config = dict(
    arch='ecapa_tdnn',
    dataset='read English sentences (LibriTTS-R)',
    num_classes=2,
    depths=[18],
    stem='single',
    optimizer='adamw',
    lr=0.0015,
    eps=1e-10,
    lr_schedule='wsd',
)
Rows from block 9 of a small sound classifier, named by matrix and row number. Each number is 128 + 32 x the weight over its row's rms, rounded and kept within 0 to 255. All counts start at 0. Numbers have three digits each.
Before each channel's rows are labels from the 100 clips, of 14976, where the channel reaches its highest value: "responds to" is what is common among them. Only what is clearly more common there than usual is listed. The data: read English sentences (LibriTTS-R).
# c30: last pointwise conv (model.blocks.9.c3.0.weight, 320x320x1), inputs 192-255

responds to: voice: female
c30.196:127128142108144134152129126135102115098153089108125111158112143136105117120131112126144091100134134101105090139098108112153095094096115116127126137153144135111125157120088121111126146120124142

responds to: voice: female
c30.317:114119077109070069080065084137073102086096111115067110071080072129110073093087091117069110108097139130085134080118079077101087106121072104087097060120077078078053132099101115093119055065106124

responds to: voice: male
c30.148:173148163122183165176172179139177150159183149173189142187175183120167154162168141131171130136136114143188133174130153139204163109149174115143139188127202196174194139144130150177147187173194122

responds to: voice: male
c30.87:118095170161136128136144123116143110143138082149154101134143132127150148149138141099141094089136135131137086126091149152145119107106136156139147145122143132132135117106085103139108119164119145

responds to: voice: female
c30.95:134122118130121122133136134135123120136125120126124131134124124114122142134118148124115138128135123121122130133139134139129135110124130129130143121144129123129122118125127139125127121136133145

responds to: voice: male
c30.59:173135173139160164168165159160183158166174160185166151150192165114183155171153166144151164134162123169175129153146157168169167148143174150173163184165182167209171158158142156176152182174159173

responds to: voice: male
c30.65:119106134087123118126116121112125142101136141093137153141117121147091125096143099132122154155098126123108122136160106101107099144159122117117111119150125136111137121147138127088136113110145147

responds to: voice: male
c30.99:168156164120174161132186174174166177150161169144178167195163165145138169136173118168179165168118152156123157168180148124169141171168142131131116183161202196177212142159148162157153194156156170

responds to: voice: male
c30.310:148138165121178141129134131160133141099169101169148110152129127109130142122143139112129127125135114131135168140139130113139149121158136154138096152130164150101133116146104088127102157125139161

responds to: voice: male
c30.123:158159130129157145141138169189148179148149169155119188145148148127149160139156140146142186160111117160157141163180134138165147166174158134140139189173193186188209155165171168157165205159210133

responds to: voice: male
c30.173:131129100120103099111086104157093142081097121096117128106086109127070111096092093146099132162111118139087142104138082086121075141161102097115104100148127100106107114145137138097149097066096133

responds to: voice: male
c30.118:113121089130083071072078064130092121080075122122090118068094091122111086082079103131073124129122142132108136065123075122084085128131096111124115068113064059078059121139119130091117067077087123

responds to: voice: female
c30.219:099119086138119114151125121108108112124125131080132123115095148168100110124118128145142102122154160093111120127117135159115133114121094144132151141120118121093117102123124132133122124118155097

responds to: voice: female
c30.266:125127131134120119122121116132133129117128120113132122105128118115129131125128149125123130121120141125139125113135126111114124122122120127123121123142120128109119133147113140135124111136116121

responds to: voice: female
c30.3:106128098103086072086086090111085119076090119110094111091084080154093083076077098124088113121097158104071117082106064113084080097114070087089087089094078089069097097103124103073108086076128099

responds to: voice: female
c30.241:097129127148117117125096112108123120133114108127103137115113113133112111131139140111113121100135144106130078115085142139115139129120132145138141113126123105121129118107155104149113108130149086

responds to: voice: female
c30.211:088115133147105125108114115099134089138118101139127080122122112149131111124128147093111075082152171115126083131097124128115120065084117153125127115119136121122126120096114096130071123124105142

responds to: voice: female
c30.182:135120097096106103091083089122100127059103098111097124087073109149091099056080081136105137128095156114057113104116043098098061125106085097074095102105097096078077119130131118073118087066083089

responds to: voice: female
c30.178:097121118083108074056101081113098142125122124126088131040118084164131058096073113161092135126113196092108196065153098094099094104147098078105101093122078038136115165143148140112133111110125155

responds to: voice: female
c30.44:128141096114110098111089080153118156107071176179106155063114077146182093098086107155061140140106181137090134083142104114077126151171128092095124109141102091138140140161193176121138098127106198

responds to: voice: male
c30.52:181157178150159152163161154157169136153162134177172147192155174113191183143159149147165146132156108171163153161128158156156149108132178148137140178150171165183187165152113145164141199169170179

responds to: voice: male
c30.228:139167135150148159138169131159143177138149171167139184169142147142174155140159139169173168158136146147162145155179147140129152163180136144138134176166184172219207149181182164162158194170172164

responds to: voice: male
c30.302:160149163129151143149167176165170167141169173159152184167161188130144160130147139159156182156132139179166145167167161134166132149169154137146134191188204188185191140173163172169167190181187161

responds to: voice: female
c30.38:150131085068069068079086069136102121075105135120091142085109095159118083073078068138083134143071177146075094066111076061097065131132092056075060099149096107110116165146150153076129103072079146

responds to: voice: female
c30.186:119140104087092080066090092116110152095064186164099155075108073149158085097092070136078162137094156143088121093128060071084094147141084087089081102146106076113099181149143149101132120091110192

responds to: voice: male
c30.135:115107081112049099091056074139115129127091116119084119079091073092148088106085110113057104127106098147119135072135120122043121103146093118120141059130052072070054101126123123120146057121081098

responds to: voice: male
c30.308:114141172177172149131175165129163137163153143140149137189162147170172138145166181149147144136207189122148126152131156198149144141132149188175206150129163145230155111113136132147156153157132190

responds to: voice: female
c30.23:111135075096076066056068075137074123072076125111084135068073068134113066062076066139068120121100149118062114079109050099085058111128084091083095086109095083093099108130116133082108077090075104

responds to: voice: female
c30.184:135127087104069089074056064127084138080073159153075144077081065136139076101066084132088135147093122143099139089154086093062087136144088105090090063144060075077068112117134137065138061094089125

responds to: voice: male
c30.27:144149140123140143112150135172152181126139154175159180139155130143185149134135120175146175160134160152151150162189129132134143193178145137139127184184193177203201151187183171141169198144189169

responds to: voice: female
c30.305:129139133121130120104134128145135140129123123129130126136137126110150119126135135132133132133136117131111108133137120123113113140121130144124132126131128122130135104126117123119122125120111139

responds to: voice: male
c30.82:156154152127148145155155159165164175155146177171156181142147160162176163144156128187148186172134169156144150155169139142152158177174144142131130198170197179187181141179170182150163204153180153

responds to: voice: male
c30.154:173136159143170160161169174167175169150152168182166164175161172118171174172161154158181165159164134173154139157158155155158157167156152153162162179172174177192175155155167171181165189202164162

responds to: voice: female
c30.236:107137124154133121119133143131116127124119117101134129116124130162116127141124138137123118137134152103138123109136138133118128132134136137136126117150104119132128087138140148131116118123154113

responds to: voice: male
c30.214:169155151147152158164145162165144178146123174169149173150131152116174156150166141156149178160135116150147146156173139143151150180187146137139132202156207189169192161173170175148157185161191147

responds to: voice: female
c30.156:123129064085103090118079108092069124076087083122088087082088071111120092086103092112083104102102153092072139069139075087098085085104079096064065067115094084070096115097111106087097072066085114

responds to: voice: male
c30.240:120116115107126129114111087127121125085092139097140130107106096158081108084089072158085150138103151128110139102161074079096071133149104109105090110129092093110114124137135127083100116082112133

responds to: voice: female
c30.162:139132140134119130115110119112138126116123111158113115125130146121148130122122138107136122117138129145126106117121126132116130120134127131138124123130123124130094132121127135147131117138105129

responds to: voice: female
c30.66:147152127136138125126126120132132137117120133117134137115140129125128127136121140144124145153130121132122136139133116119125124133132127128120139131156115122122122128141132142134144128139116141

responds to: voice: female
c30.250:114131070123071065044078063159091140087064114166097134070084049094173064119071113131053139180128119139103114079165105127082117189149097115110115052148084094123063116111133131137134061113106143

responds to: voice: female
c30.72:114153109078105087069067075126117137073068172146083139095105087147175094083064077148070150127112140116113122080141090096104093150144088080087088108124120096121075124176145146105129096088078189

responds to: voice: female
c30.104:113117124147132124131114129129116111117138102119127111119129132136114107125094132103129122103146128123116107123112135146120127122100138129120142115137116112140138135135134114129125117129125146

responds to: voice: female
c30.15:095138109133151133123124133112112121131129113102126139134135123132087138113122130117142112138142130104138118132116129134130132131133118144122128120117126128114118120123140134139111114124150083

responds to: voice: female
c30.100:129123082094090087091092088107077135082065149098082156092058075147103088109054080167067150141106160121064128079129087104069092145141058106088111073119072081089100129129134132108135073099124101

responds to: voice: female
c30.286:132108087106103101082105106134082149067106142106090152092093091163103095076094063138103137130099181117080125093123073082079064133140081085075076102125097079088102108130164122065144083073088108

responds to: voice: male
c30.53:098077142152140146145142142115177087138158105153179094149156160160152140128133158135147175091161169131139104153123156156161140124097156168150163133137151147165147119100099104144133156164141133

responds to: voice: male
c30.234:185145167148161176156178196180158154171183134161187126161139163160170174166169160147163121158157128181165163168134161155155157123146164142149162177119173198155177133117119129157117172157155137

responds to: voice: female
c30.169:105148128137131117108116133140135116138131134157122136122131101132142096125110130129125132156137121139124096128144140134134131117159133131135145105128121112130123128113134132114125114143130138

responds to: voice: female
c30.112:117119071128073066100051085106068095107077124115088097069079071104108071120062113106081097111134097133105114068109115122088132093130090136118109075163042050077033129077120111118107044118100097

responds to: voice: female
c30.222:115121111110103099076112098132119184102090171144112154108137096152164100083099103174095163145086168091091162085152102078083110162183112082127080091163116089133112173177182193105164103104117146

responds to: voice: female
c30.31:159139105083097086077091068134084130093071157157103147072085087120152099113091088139090121126080162136068134093119100097065099130152099085094099094146101095121110144149178163079146097093082173

responds to: voice: male
c30.183:136131097076096077092095114139095115060092104134094114093093074103135092054091065125085104127073136119067129101115061066089072113128094084079083080131081076087093137136104106062128084070071127

responds to: voice: female
c30.256:104121081124082069095052083119083108134077129108071162067105061106122079150081133101093141123129102122105123086096117122097124085132116121130147056119056057068064113160122143107149062116132096

responds to: voice: female
c30.301:097148119155113117109129124125112124125130099124115102107099141176116134112124150116118138123137188106122102125110132140130127125125126144129152088127115088116133102115126109135140119140133081

responds to: voice: male
c30.171:131132139190143120152129162123160113144148105161156102154136148183136139160167148109127136108163191126158120138122149172163152132096150178183184153112167149189168159116128110178118186178146142

responds to: voice: female
c30.262:149084087122079076095091091168089190109077163164103145068122087158177077101088097117090170123109178140069161090152099085080120158125101114105109099152101066133133145138112132107170118100090160

responds to: voice: female
c30.180:134122140129120139132127121135123123129140130126136126137132122128125113123118119126116128134126133117141094128141129138130129126115141130131128126122127104145139129144125130126117122134128139

responds to: voice: female
c30.107:124148124136117127137121118104116126119123126141115140137130125139122111109113121144120116112129156114115139131118127125143119129134121127125126130128130126131140130132134120108118137137126135

responds to: voice: female
c30.253:102148089116081076074092085128081135086097109101074123061104050141086075097054100128082116144127170113063115075123082092071101121133072118104090078132084076075095117123158144095121090085120078

responds to: voice: female
c30.67:154141105094088084085098100153105169073091172148119148116118073139156071072067081171095148137093164128081168072136086082107112156165117093082093102159090091129118187162163148106144116089076164

responds to: voice: male
c30.78:159159186175169164162167183152180153169170142170156151164190160151177170173174182158181134162171149168182127186156168176180166150154181193176176176154160179183175141140146144159126181186160180

responds to: voice: male
c30.133:154144170176169164186181174138172139162189139173188144199177180145162174170184161154201131143176151133168140178132168190190158125137166167183189172135181176176189125129133141174149184174149157

responds to: voice: male
c30.127:142137155116130118134149135161149164135136151147154162147154131147150132127134123161131164150126148143144143130170139119128132154139167134129134210154221182224219134141142148147166222168204142

responds to: voice: female
c30.221:096152119149125101127121115116108112127104138102113126090130123157083132162109154129108137121184160137150098108123158126125151112129117144148146102141106098148105107141131150145124112135131108

responds to: voice: male
c30.122:155159167179152140169132142130133130190145135148153135145159150097144135186169181100137155123186118130192187148134179185159202125124168171210185160160147145154155168166116174187161174175170153

responds to: voice: male
c30.4:165161154129146153137156147175167178138162174176177171166154149157164148125160127160162162160117160156140144154168148116143118178175153131125128188182194193190187153178169162140173188164172156

responds to: voice: female
c30.185:117133134125133139125120127129139134123123132117119123129128113134122127136128125126112141128122129137131118130131120128127113118117129123128129131143139135131120133132128149123132127130113127

responds to: voice: female
c30.313:085126127175108113135109110094125091153132112119111119125125123178133115139120150120118100114170181100135102106109136135129141101112137152131151083113111101128110104099131121144101093148122115

responds to: voice: female
c30.155:111156073101072099088102084093084129116093096115072118072079086157097090102090112103066145111111160104104112095093105127124117095132090098093093084147095083064097110133128131087143089115105112

responds to: voice: female
c30.229:101146125148127118136150128122137120126129120110124128145129122137124129142108137128119106128124144117120120129130131121125132126126115135116132135147114117120113127127141139127124118129113142

responds to: voice: female
c30.126:120128107089084113086089100141111144088099156154132146090095089171188097080105074166092142156075164139082111086144096085095095164173086077078087110142131088101122144139145162077136113090074207

responds to: voice: male
c30.188:156169152128141130135152135164152160123145158182148160149143137138168153123158136173148152155132162152144148142164143121144130153174147115138119200175206190189195155184174163144154201159174176

responds to: voice: male
c30.318:154167179154160155157168169151159161177172142184171140149168157130168164180166174137146145134141119160184170153153173164185169134150175155155160186152203172174185155142110120140128175172205163

responds to: voice: female
c30.311:134126105149120124140140124115108112135119094084115092132098126127096145116126128111108130108139114110127114117116119135119124119125104145132124121108123118108134110118116124132114110129141109

responds to: voice: male
c30.70:126089151166179161147184167117173142142152138160160138198155169141157183152174163141194128119170130146163120181143162178149166133115176163163135162163172182157166115125131139159125195171160162

responds to: voice: female
c30.130:136135135120133127133133126137130134134120132122127133127127130132128123116129120136131125138123115136131109132128131120126127127141125120122134125131130111120137123142133113129134123134134144

responds to: voice: male
c30.300:177154150148137146140137142181164184135125177180151183152149146157178148135151136175143182185142162165149160159174139128153146181168144138136130173197193158185185153183190189145164189158152155

responds to: voice: female
c30.216:132138148130135120122128141127131132117129135116118143131129121130122118123124133131125126131118123120130117121144133126134135128151140134139123116137120123132123125122130121129143128119124134

responds to: voice: male
c30.68:145142174133190155166176181142163140171177118150181120196172192129127186159158152111196123126131145142170134169128144145170139118123156159146153167164182163165155137128151129165153180164147178

responds to: voice: male
c30.164:155143147141149159145142159128155119148144126160167131165148142093179153141150136116164129124155087151200160168114152138155160130147159155164150166172169177201174131150158135184142195170181160

responds to: voice: male
c30.54:161143131126151137149162177174136186130143174164143169151139160146151157119156121158142172159113123172140137158187137132157151189173132127135123176169204181154194161161174166148150206155193141

responds to: voice: female
c30.94:149147130147121133125119111122132136140126133153124150116118115133150112132119141145122145141142148159115127123124137143123133138157123140149129118127115108124118110114124141132128113140132122

responds to: voice: female
c30.84:164122104093104083092085109175098173080087171143122166098110122161172102077099065155109175151111172144105172088147082069088083173176103119106082106141111124139108155190174150108169115097086153

responds to: voice: female
c30.35:113090086084080077073086084102083110093083107111075098070084067144126085082076076112105121104098159115079133082117087098078082102088062105116095053129076056075077106125121124058126058082074124

responds to: voice: male
c30.283:140111139144147161165139183089145106137167085120164109154127157157119139127171135121161099113162145104129114169099099140176130106106134137150138157123185193148160147114103130146123186143127146

responds to: voice: female
c30.1:154168130082097127105116106176116148097109155133126164107128108193151115094115085158099147146092222118098144111124107100106099158168108080099100142157130115137145163180192189098194144114079131

responds to: voice: male
c30.98:146141143128151152139141146160153178140132185159162168150140157161167146156139137180155160158147163171158148151176153127138144162155128132144135192172202186204201153169175171141170205168182168

responds to: voice: male
c30.108:150125150172132153141153141122164164158133125161142149153131160133153137154133176108131117126180166135145094113142150176136148123076137171175168138144143117151146130136142114156109131149152168

responds to: voice: female
c30.257:122138125126132133130133132145125142138136126108139147126143121125123125120123124146131144142129137136121119125150124120132116150134137123117138140131123114128140139140128125123137130134127141

responds to: voice: male
c30.237:181164143140166158146163151182138173147141175158147178171138153137171158131167128168163169157135141169142147168163129122158153179170133136134147190184204184184217152171170193169162211164179152

responds to: voice: female
c30.129:106108127143125119131091115117117133132121128097095117108137130158107123154117131132123085141152141099143134134127133159101144115131132147134152099129100107133101084153129145142112113143128099

responds to: voice: male
c30.153:154149170242165147165153150158148163162163148177156133133173153193172159150147203119170136135216189169179136150127165192148178122133138186187195152165162164152151148138133152161124138159143163

responds to: voice: female
c30.282:109132110132077058105079093091095102127087109127081091082098100171120103136060121115083125112122166111123137062114096133091104109109094127119111095153083099097081086116124105091114088116102071

responds to: voice: female
c30.79:147173103078083097084101086158099156065082159145096159096099075148145080078089092152084146154095160178078131092157076080079069180190100087093087090172094092114117170174177141066155080086090148

responds to: voice: female
c30.158:102129127140115119114119126084124101130130090155137114115121092170131117120132130109131114074138166112136077122108122132120144111125130126152138111125123136142128111121103123128103119121100131

responds to: voice: male
c30.213:102128135156124117142143136119131092136132103150138120130114128161119115139151145131130132130153201128139104107134110131137163108122120149143154120140118126123143130123118117152099163166111141

responds to: voice: male
c30.306:147150168126168145146187157153176181151182164163181160189167184180160178127171111176172162194131163164140146178163132142167131170179163136144135176169195175201193157172174175140155182155152159

responds to: voice: male
c30.146:153150158152170169168172187121165123163147123176168136148173147156141180150160168112162130119149151132156148172138174148159168123149182147157163181147173181158199176136097113138140179154170171

responds to: voice: male
c30.2:152120178115188163160163164164172155146168139154188157182177175119148182128162119153169136154139127147154140176160142146173142140133175133147127203148200201186199142143138153160142201161176155

responds to: voice: male
c30.5:111112096091101116099066117111121116069107110070098122097085093165096118077114084134113128146084148135090151086128090104113079119152091098080098127100097109077106148111114105088150100072108147

responds to: voice: female
c30.73:114136118136119125125140110127120127126114126125121125115122133111116122130115148124120137108140158119121126118110133127126119106109121132140129126139124123116137127127119128120132134137116129

responds to: voice: male
c30.71:151142135117144124125139130186156194132137206176161201140155144146193125130137131189145193183119157160138144134194124132129140210187148147133127155183174144164172131184188183138157160135161170

responds to: voice: female
c30.217:140140099093077078079109090156108155097087161148098170105117081131164083080084088161087142140079154138076108080150075095078104165171110094087084079147091090122108139161152166082146095093095158

responds to: voice: female
c30.319:118105130136108128123132118099134098124104120130123115119140118154111121122113138128129139121135147113141085114096122130133121129124138125121139122138127121125125142127123105120125137138105142

responds to: voice: male
c30.167:127160116095090091083109097150119159102089167133116158096124094156183082104088083166094174154083167115096148106147108107077086174163099087105101106164095091106123200202177189104144107115107139

responds to: voice: female
c30.166:135135074134073107092066087127074127135083109086044151084077088135114100110073103129070136124134166115104141092141118146107111128130069143128103094122071072075078079137116134129146079102138092

responds to: voice: male
c30.150:139137172149159181170171170142167105156166109169173112174160165153169177180172187119163103108165148142163164198120190165174175101119156158166178173168175183178178130133117106177106173181169145

responds to: voice: female
c30.285:115129118128107117109113114102127119124110128134115154113121099149136110139096130146134130113136139087115088113100119136116147122125125133133131125149118126132116144112123120125122113128107167

responds to: voice: female
c30.249:123151134122125129113126119119124097117129104145120133113132134145153113138110127140115128114137179129126101126097132147132102118115136126128128117129131120111105139117105126145132113134082138

responds to: voice: male
c30.29:119128117109119135152104121137100133129131123136135122117107122096148142111137109120150129126095130129102145148105114103126125122139128115112096148126131130105108149124136117116126111095135139

responds to: voice: female
c30.191:108131109086093102089111110168123181093075151164118150086101075166160081092100086190100179161068212138093126086167094083082103184160112078083090095159111100126108176176148151086149111133108194