config.yaml
train_examples: 15625
gain_aug_db: 10
n_mels: 64
win_length: 400
targets: ["voice"]
depths: [18]
stem: "single"
widths: [320]
head_dropout: 0.1
optimizer: "adamw"
eps: 1e-10
max_grad_norm: 0.5
max_steps: 3500
batch_size: 128
weight_decay: 0.0
Rows from block 11 of a small sound classifier, named by matrix and row number. Each number is 128 + 32 x the weight over its row's rms, rounded and kept within 0 to 255. All counts start at 0.
Before each channel's rows are labels from the 100 clips, of 14976, where the channel reaches its highest value: "responds to" is what is common among them. Only what is clearly more common there than usual is listed. The data: read English sentences (LibriTTS-R). In brackets: how many of the 100.
# c30: last pointwise conv (model.blocks.11.c3.0.weight, 320x320x1), inputs 160-239

responds to: voice: female (93)
c30.104 [105 107 105  97 122 152  97 143 129 124 122 135 122 116 139 119 121 114 100 119 115 121 160 119 138 113 139  88  98 119 137  86 123 121 102 104 132 125 142 129 131 133 125 104  90 142 107 127  97 145 111 113 154 124 128 121 121 114 143 131 141 116 122 137 103 117 107 137 132 125 108 118 109 116  86 113 134 129 111 111]

responds to: voice: male (100)
c30.293 [ 99  86 173 113 199 161 112 180 134 162 120 186 167 191  93 132 124 203 111 194 106 141  97 163 180 173 199 129 125 169 104 129 183 144 148 177 192 147 160 141 178 158 203 165 153 175 141 170 149 166 163 164 198 170 170 166 178 128 151 178 166 132 178 138 165 111 133 150 147 165 182 128 162 165 171 156 163 122 186 104]

responds to: voice: male (100)
c30.246 [140 133 135 144 131 117  98 100 124 132 104 108 115 117 155  81 147 126 107 114 108  90 142 137 144 127 135 148 103 110 146 107 127 137 139 119 122 111 123 127 117 119 111 144 122  98 141 118 102 127 126 151  87 118 136 131 122 104 107 114 128  87 133 134 121 137  91  80 141 121 143 139  70 131 146 126  93 131 114  96]

responds to: voice: female (100)
c30.266 [109 130 106 137 113 113  94 117 122 139  98 118 129  98 146  87 127 125 112 142 103  90 129 122 136 125 118 128  98 134 119 123 118 114 116 113 105 119 121 157 117 122 123 115 115 146 122 118 130 141 133 115 131 104 140 108 122 103 144 118 141 105 126 143 121 100 113 123  99 123 129 139 115 127 147 120 116 128 135  95]

responds to: voice: female (100)
c30.32 [122 161 123 121 126 118 108 114 160 162 142 131 132 127 160 101 120 116 134 120 135 117 160 115 113 126 114 132 119  93 139 125 120 133 163 122 120 154 138 138 133 144 109 120 156 118 138 112 145 118 135 138 114 123 125 137 111  88 135 133 132  97 137 155 129 158 102 108 124 121 123 148  94 131 138 116 143 160 136 111]

responds to: voice: female (100)
c30.73 [117 126 119 121 138 139  96 139 133 147 110 129 102 107 128 110 117 119 104 138  89 110 149 128 120 125 118 144  96 126 156 102 135 124 142 113  99 126 132 150 119 125 118 108 109 127 131 143 105 127 136 150 140 146 136 119 114 121 119 130 140 111 107 135 130 136 111 102 114 112 111 128 100 143 139 114 148 146 127  79]

responds to: voice: female (100)
c30.278 [ 97 137 121 115 124 144 102 124 149 151 105 123 110 132 159 110 146 111 131 117 102  98 145 122 112 112  95 120 104 124 140 135 130 130 124 109 130 151 122 145 115 114 110 111 137 132 128 123 110 150 126 136 133 128 131 121 105 109 139 125 121 131 106 147 119 130 113 125 115 124 125 146 111 131 110 132 119 158 130  98]

responds to: voice: female (100)
c30.155 [122 126  72 114  74 113  98 120 124 136  91 114  72  74 137  88 118  61 103 107 106 114 149  57  68  83  73 135 118  81 161 114  75 131 160  74  87 112 138 109 103 109 103  80  95 127  99  98  88 142 140 153 116 118 123  74 100  74 120 111 114  97  85 147  78 116 104  84  67  72 135 137 103 110 115  72  98 114 131  75]

responds to: voice: female (100)
c30.257 [109 144  85 110  78 116  89 132 117 156  97 147  96  81 153 113 155  86  84 135  82  72 164  92  94  89  85 133 104  63 156 122 102 119 142  81 111 129 143 153 123 134 111  87 120 129 117 124  76 143 148 137 133 134 153  87 100  81 131 121 156  90  92 145 122 137 101 100  75  95 143 155 100 144 123  80 161 113 128  96]

responds to: voice: female (99)
c30.94 [103 123 116 122  99 133 100 124 118 143 111 119 108 112 152 128 156 111 111 130 107  97 124 112 110 128 112 116 120 116 140 120 108 121 137 118  98 124 118 145 115 136 119  79 122 128 115 126  98 157 129 127 117 139 146 116 127 103 152 124 140 113 110 165 128 130 105 129 116 102 150 131 112 129 114 118 147 130 143  94]

responds to: voice: female (100)
c30.211 [ 85 101 123 104 112 122 113 122 140 143 101 120 124 110 136 136 113 129 105 106 109 107 129 111 115  98 106 115 111 107 125 126 109 143 110 114 106 128 110 119 109 115 131 109 123 143 112 133 120 141 128 115 105 132 136 119 110  89 138 132 123 119 107 137 130 102 107 135 121 129 132 121 120 134 101 117 137 125 133 108]

responds to: voice: female (100)
c30.207 [128 122  83  89  70 121  81 107 109 101  90 148  86  98 115 103 135  85 101 137  73  85 156  85  95  71  83 124 118  77 122  83  65 112 132  70  90 111 125 144 128 114 108  70  98 134  97 114  59 140 147 131 129 134 131  64  83  90 135 134 136 112  84 116 114 124 102  87  55  88 138 108 121 115  99  80 142 111 112 118]

responds to: voice: female (100)
c30.313 [116 145  74 105  91 107  82 100 144 129  84 125  96  97 130 124 144  67  97 119  55  83 180  75  68  96  83 145 122  75 109  95  76 101 144  88  71 106 106 120 110 115 126  84  85 108  94 101  71 156 160 160 103 126 126  61  55 128 138 123 122  89  85 149  78 151  90  86  64  70 117 123 126 126 136  82 131 152 127  93]

responds to: voice: male (100)
c30.110 [115 105 180 132 140 220 131 206 107 104 140 206 169 154 108 135 155 182 147 192 123 146 160 144 162 143 155 117 152 164  83 148 152 135 121 158 196 110 219 184 178 187 201 155 159 213 144 190 175 139  88 136 194 179 141 163 171 133 152 199 193 147 155 104 157 113 150 146 162 176 149 108 158 174 105 151 175 119 183 156]

responds to: voice: female (98)
c30.260 [125 137 121 147 103 127 100 121 123 148 126 131 103 108 151 140 157 112 138 137 123 111 151 108 113 112  99 138 138 103 134 131 124 153 143 112 112 140 115 149 140 112 131  98 156 126 133 132 106 155 122 132 147 147 148 112  81 128 160 128 150 112 112 135 116 105 123 132  98 122 140 107 126 130 146 119 166 140 136 134]

responds to: voice: male (100)
c30.133 [148 145 173 145 180 169 132 189 143 182 146 163 183 193 154 159 150 182 151 153 174 158 209 165 183 179 175 133 168 172 173 152 191 156 129 192 173 153 171 154  98 128 193 180 150 163 150 184 153 139 129 125 160 139 156 170 174 140 156 168 121 140 155 125 149 116 186 138 162 142 125 121 139 147 151 164 147 144 126 154]

responds to: voice: female (100)
c30.87 [120 128 131 127 106 113 105 117 143 140 110 120 109 115 142 101 107 130 120 136  98  96 133 128 135 119 119 121 103 104 138 120 112 137 126 121 118 135 115 137 134 114 130 111 109 134 121 125 128 133 130 108 122 143 120 110 129 107 133 124 141 110 110 130 123 131 118 104 115  92 120 129 114 122 133 120 128 132 139 136]

responds to: voice: male (100)
c30.102 [188 191 164 185 159 143 149 159 176 171 151 150 174 158 197 154 114 175 149 157 125 137 151 163 142 169 164 165 201 165 165 167 160 137 182 158 174 179 151 148 151 132 165 159 181 147 181 151 159 110 176 186 170 163 107 176 183 164 145 155 162 139 166 177 177 186 167 159 161 158 114 171 151 138 183 168 146 187 158 193]

responds to: voice: female (99)
c30.49 [160 142 122 103  94 127  91 144 118 118  92 136 106 123 130 136 146 106 102 132  85  69 130 112 112 109 104  97 105 117 125 117  97 135 118 108 119 116 128 138 112 124 121  97 113 133 126 150 123 165 116 133 125 138 136 102 136  88 156 122 134 100 125 131 122 135  83 117 116 104 145 152  80 140 120 100 134 105 129  79]

responds to: voice: male (100)
c30.92 [128 146 120 124 129 147 112 120 141 128 114 128 134 139 121 107 105 108 117 125  98  98 134 111 137 123 127 113 114 108 137 111 142 129 129 138 116 144 102 119 107 128 118 120 127 113 125 104 145 160 128 128 114 118 136 119 110 107 144 127 110 105 134 138 112 129  96 127 107 126 138 157 123 135 125 138 135 124 131 113]

responds to: voice: female (100)
c30.60 [102 154  65 125  73  87  80 119 138 130  74 103 104  81 175 140  91  70  84 139  65  49 160  94  57 107  79 143  97  84 173 118  76 163 174  67  90 146 120 109 132 115 124  79 119 142  97 119 103 148 146 142 117 117 129  65  92  81 137 128 117 101  66 162 105 152 123 110  71  81 124 130 103 119 111  73 125 109 102 112]

responds to: voice: male (100)
c30.46 [153 147 191 174 172 129 184 159 147 157 149 154 172 199 155 147 158 188 172 139 158 172 153 183 143 164 185 151 174 197 147 172 201 165 155 186 185 154 121 148 130 141 167 194 170 136 174 150 170 137 153 129 162 141 148 173 183 164 155 153 144 148 155 119 175 153 160 140 164 184 170 149 136 146 136 156 153 167 135 189]

responds to: voice: male (100)
c30.143 [ 60  70 144  71 151 151 109 118  99  93 135 144 166 145  87 128 165 168 113 150 148 116 123 170 165 164 170 123 112 148  75 134 154 139  88 162 157  72 131 142 146 141 140 152 108 135  95 154 142 160  71  79 130 146 141 157 169 131 136 141 136 154 148  99 168  57 136 140 157 143 176  99 128 171  75 158 146 113 147 110]

responds to: voice: male (100)
c30.154 [143 134 168 172 162 170 163 165 136 141 148 179 181 175 175 159 157 174 158 181 153 161 147 189 160 191 169 131 145 165 153 145 171 133 127 178 185 136 187 172 187 181 172 157 152 184 138 166 157 138 134 123 188 168 155 175 181 179 167 163 166 172 172 122 153 134 184 128 156 178 131 133 173 173 123 173 156 147 180 165]

responds to: voice: female (99)
c30.306 [107 129 110 119 103 115  85 127 136 165  94 145 111 114 140  96 153  97 104 119  85  61 150 102 112  93 111 115 124 108 122 109  87 120 122  88 130 132 136 148 146 133 145 116 111 136 120 140 120 141 133 106 125 127 155 111  85  61 140 140 121  82  95 131 134 128  81  94 117 106 140 162  99 141 112 124 152 132 137  91]

responds to: voice: female (97)
c30.292 [117 155 130 104 129 135  98 137 131 126 117 134 129 113 122 130 137 117 121 137 118 120 135  94 126 125 130 131 126 116 126 105 123 121 122  91 110 136 116 139 107 134 135 118  84 138 108 122 117 151 151 149 125 116 128 110 123  99 164 120 120 123 123 155 119 127 132 107 132 118 110 131 103 116 128 121 138 144 124  96]

responds to: voice: male (100)
c30.297 [188 185 170 179 150 139 182 140 183 173 156 142 154 172 180 161 139 155 161 140 164 152 165 164 159 176 154 164 159 172 206 167 173 132 192 164 152 198 139 121 144 142 157 176 172 144 195 147 167 138 166 172 153 135 137 171 159 185 145 134 130 163 167 165 179 182 157 162 174 169 129 164 161 124 175 172 130 201 138 157]

responds to: voice: female (100)
c30.209 [101 123  91  98  68 122  86 106 114 142  94  95  70  91 147 131 120  69  87 115  63  62 143  83  99  78  84 128  92  86 146  89  74 141 139 101  76 125 112 130 114  92 108  71 103 113  97 101  98 136 143 148  98 136 130  71  67 110 140 100 139  87  83 155 108 133  77 112  76  86 122 142  96 113 124  79 120 140 120 117]

responds to: voice: male (100)
c30.70 [149 135 173 163 187 175 159 150 137 153 159 177 160 178 114 159 165 165 140 175 157 152 158 168 178 175 164 125 161 164 127 151 163 168 125 167 163 127 168 167 157 168 176 165 150 169 169 174 173 158 129 130 160 173 168 180 180 169 176 180 157 170 170 123 174 125 168 147 167 154 177 113 164 171 128 167 183 149 176 152]

responds to: voice: male (100)
c30.285 [128 173 131 121 132 122 108 139 132 152  95 164 149 112 180 127 132 105 113 161 115 123 192 120 124 151 130 122 108 142 140 107 143 131 160 141 121 160 135 154 139 148 156 131  93 133 114 125 121 156 107 134 117 144 139 133 143 118 178 142 150 121 128 157 140 175  97 145 126 115 144 153 119 141  92 122 169 169 151 118]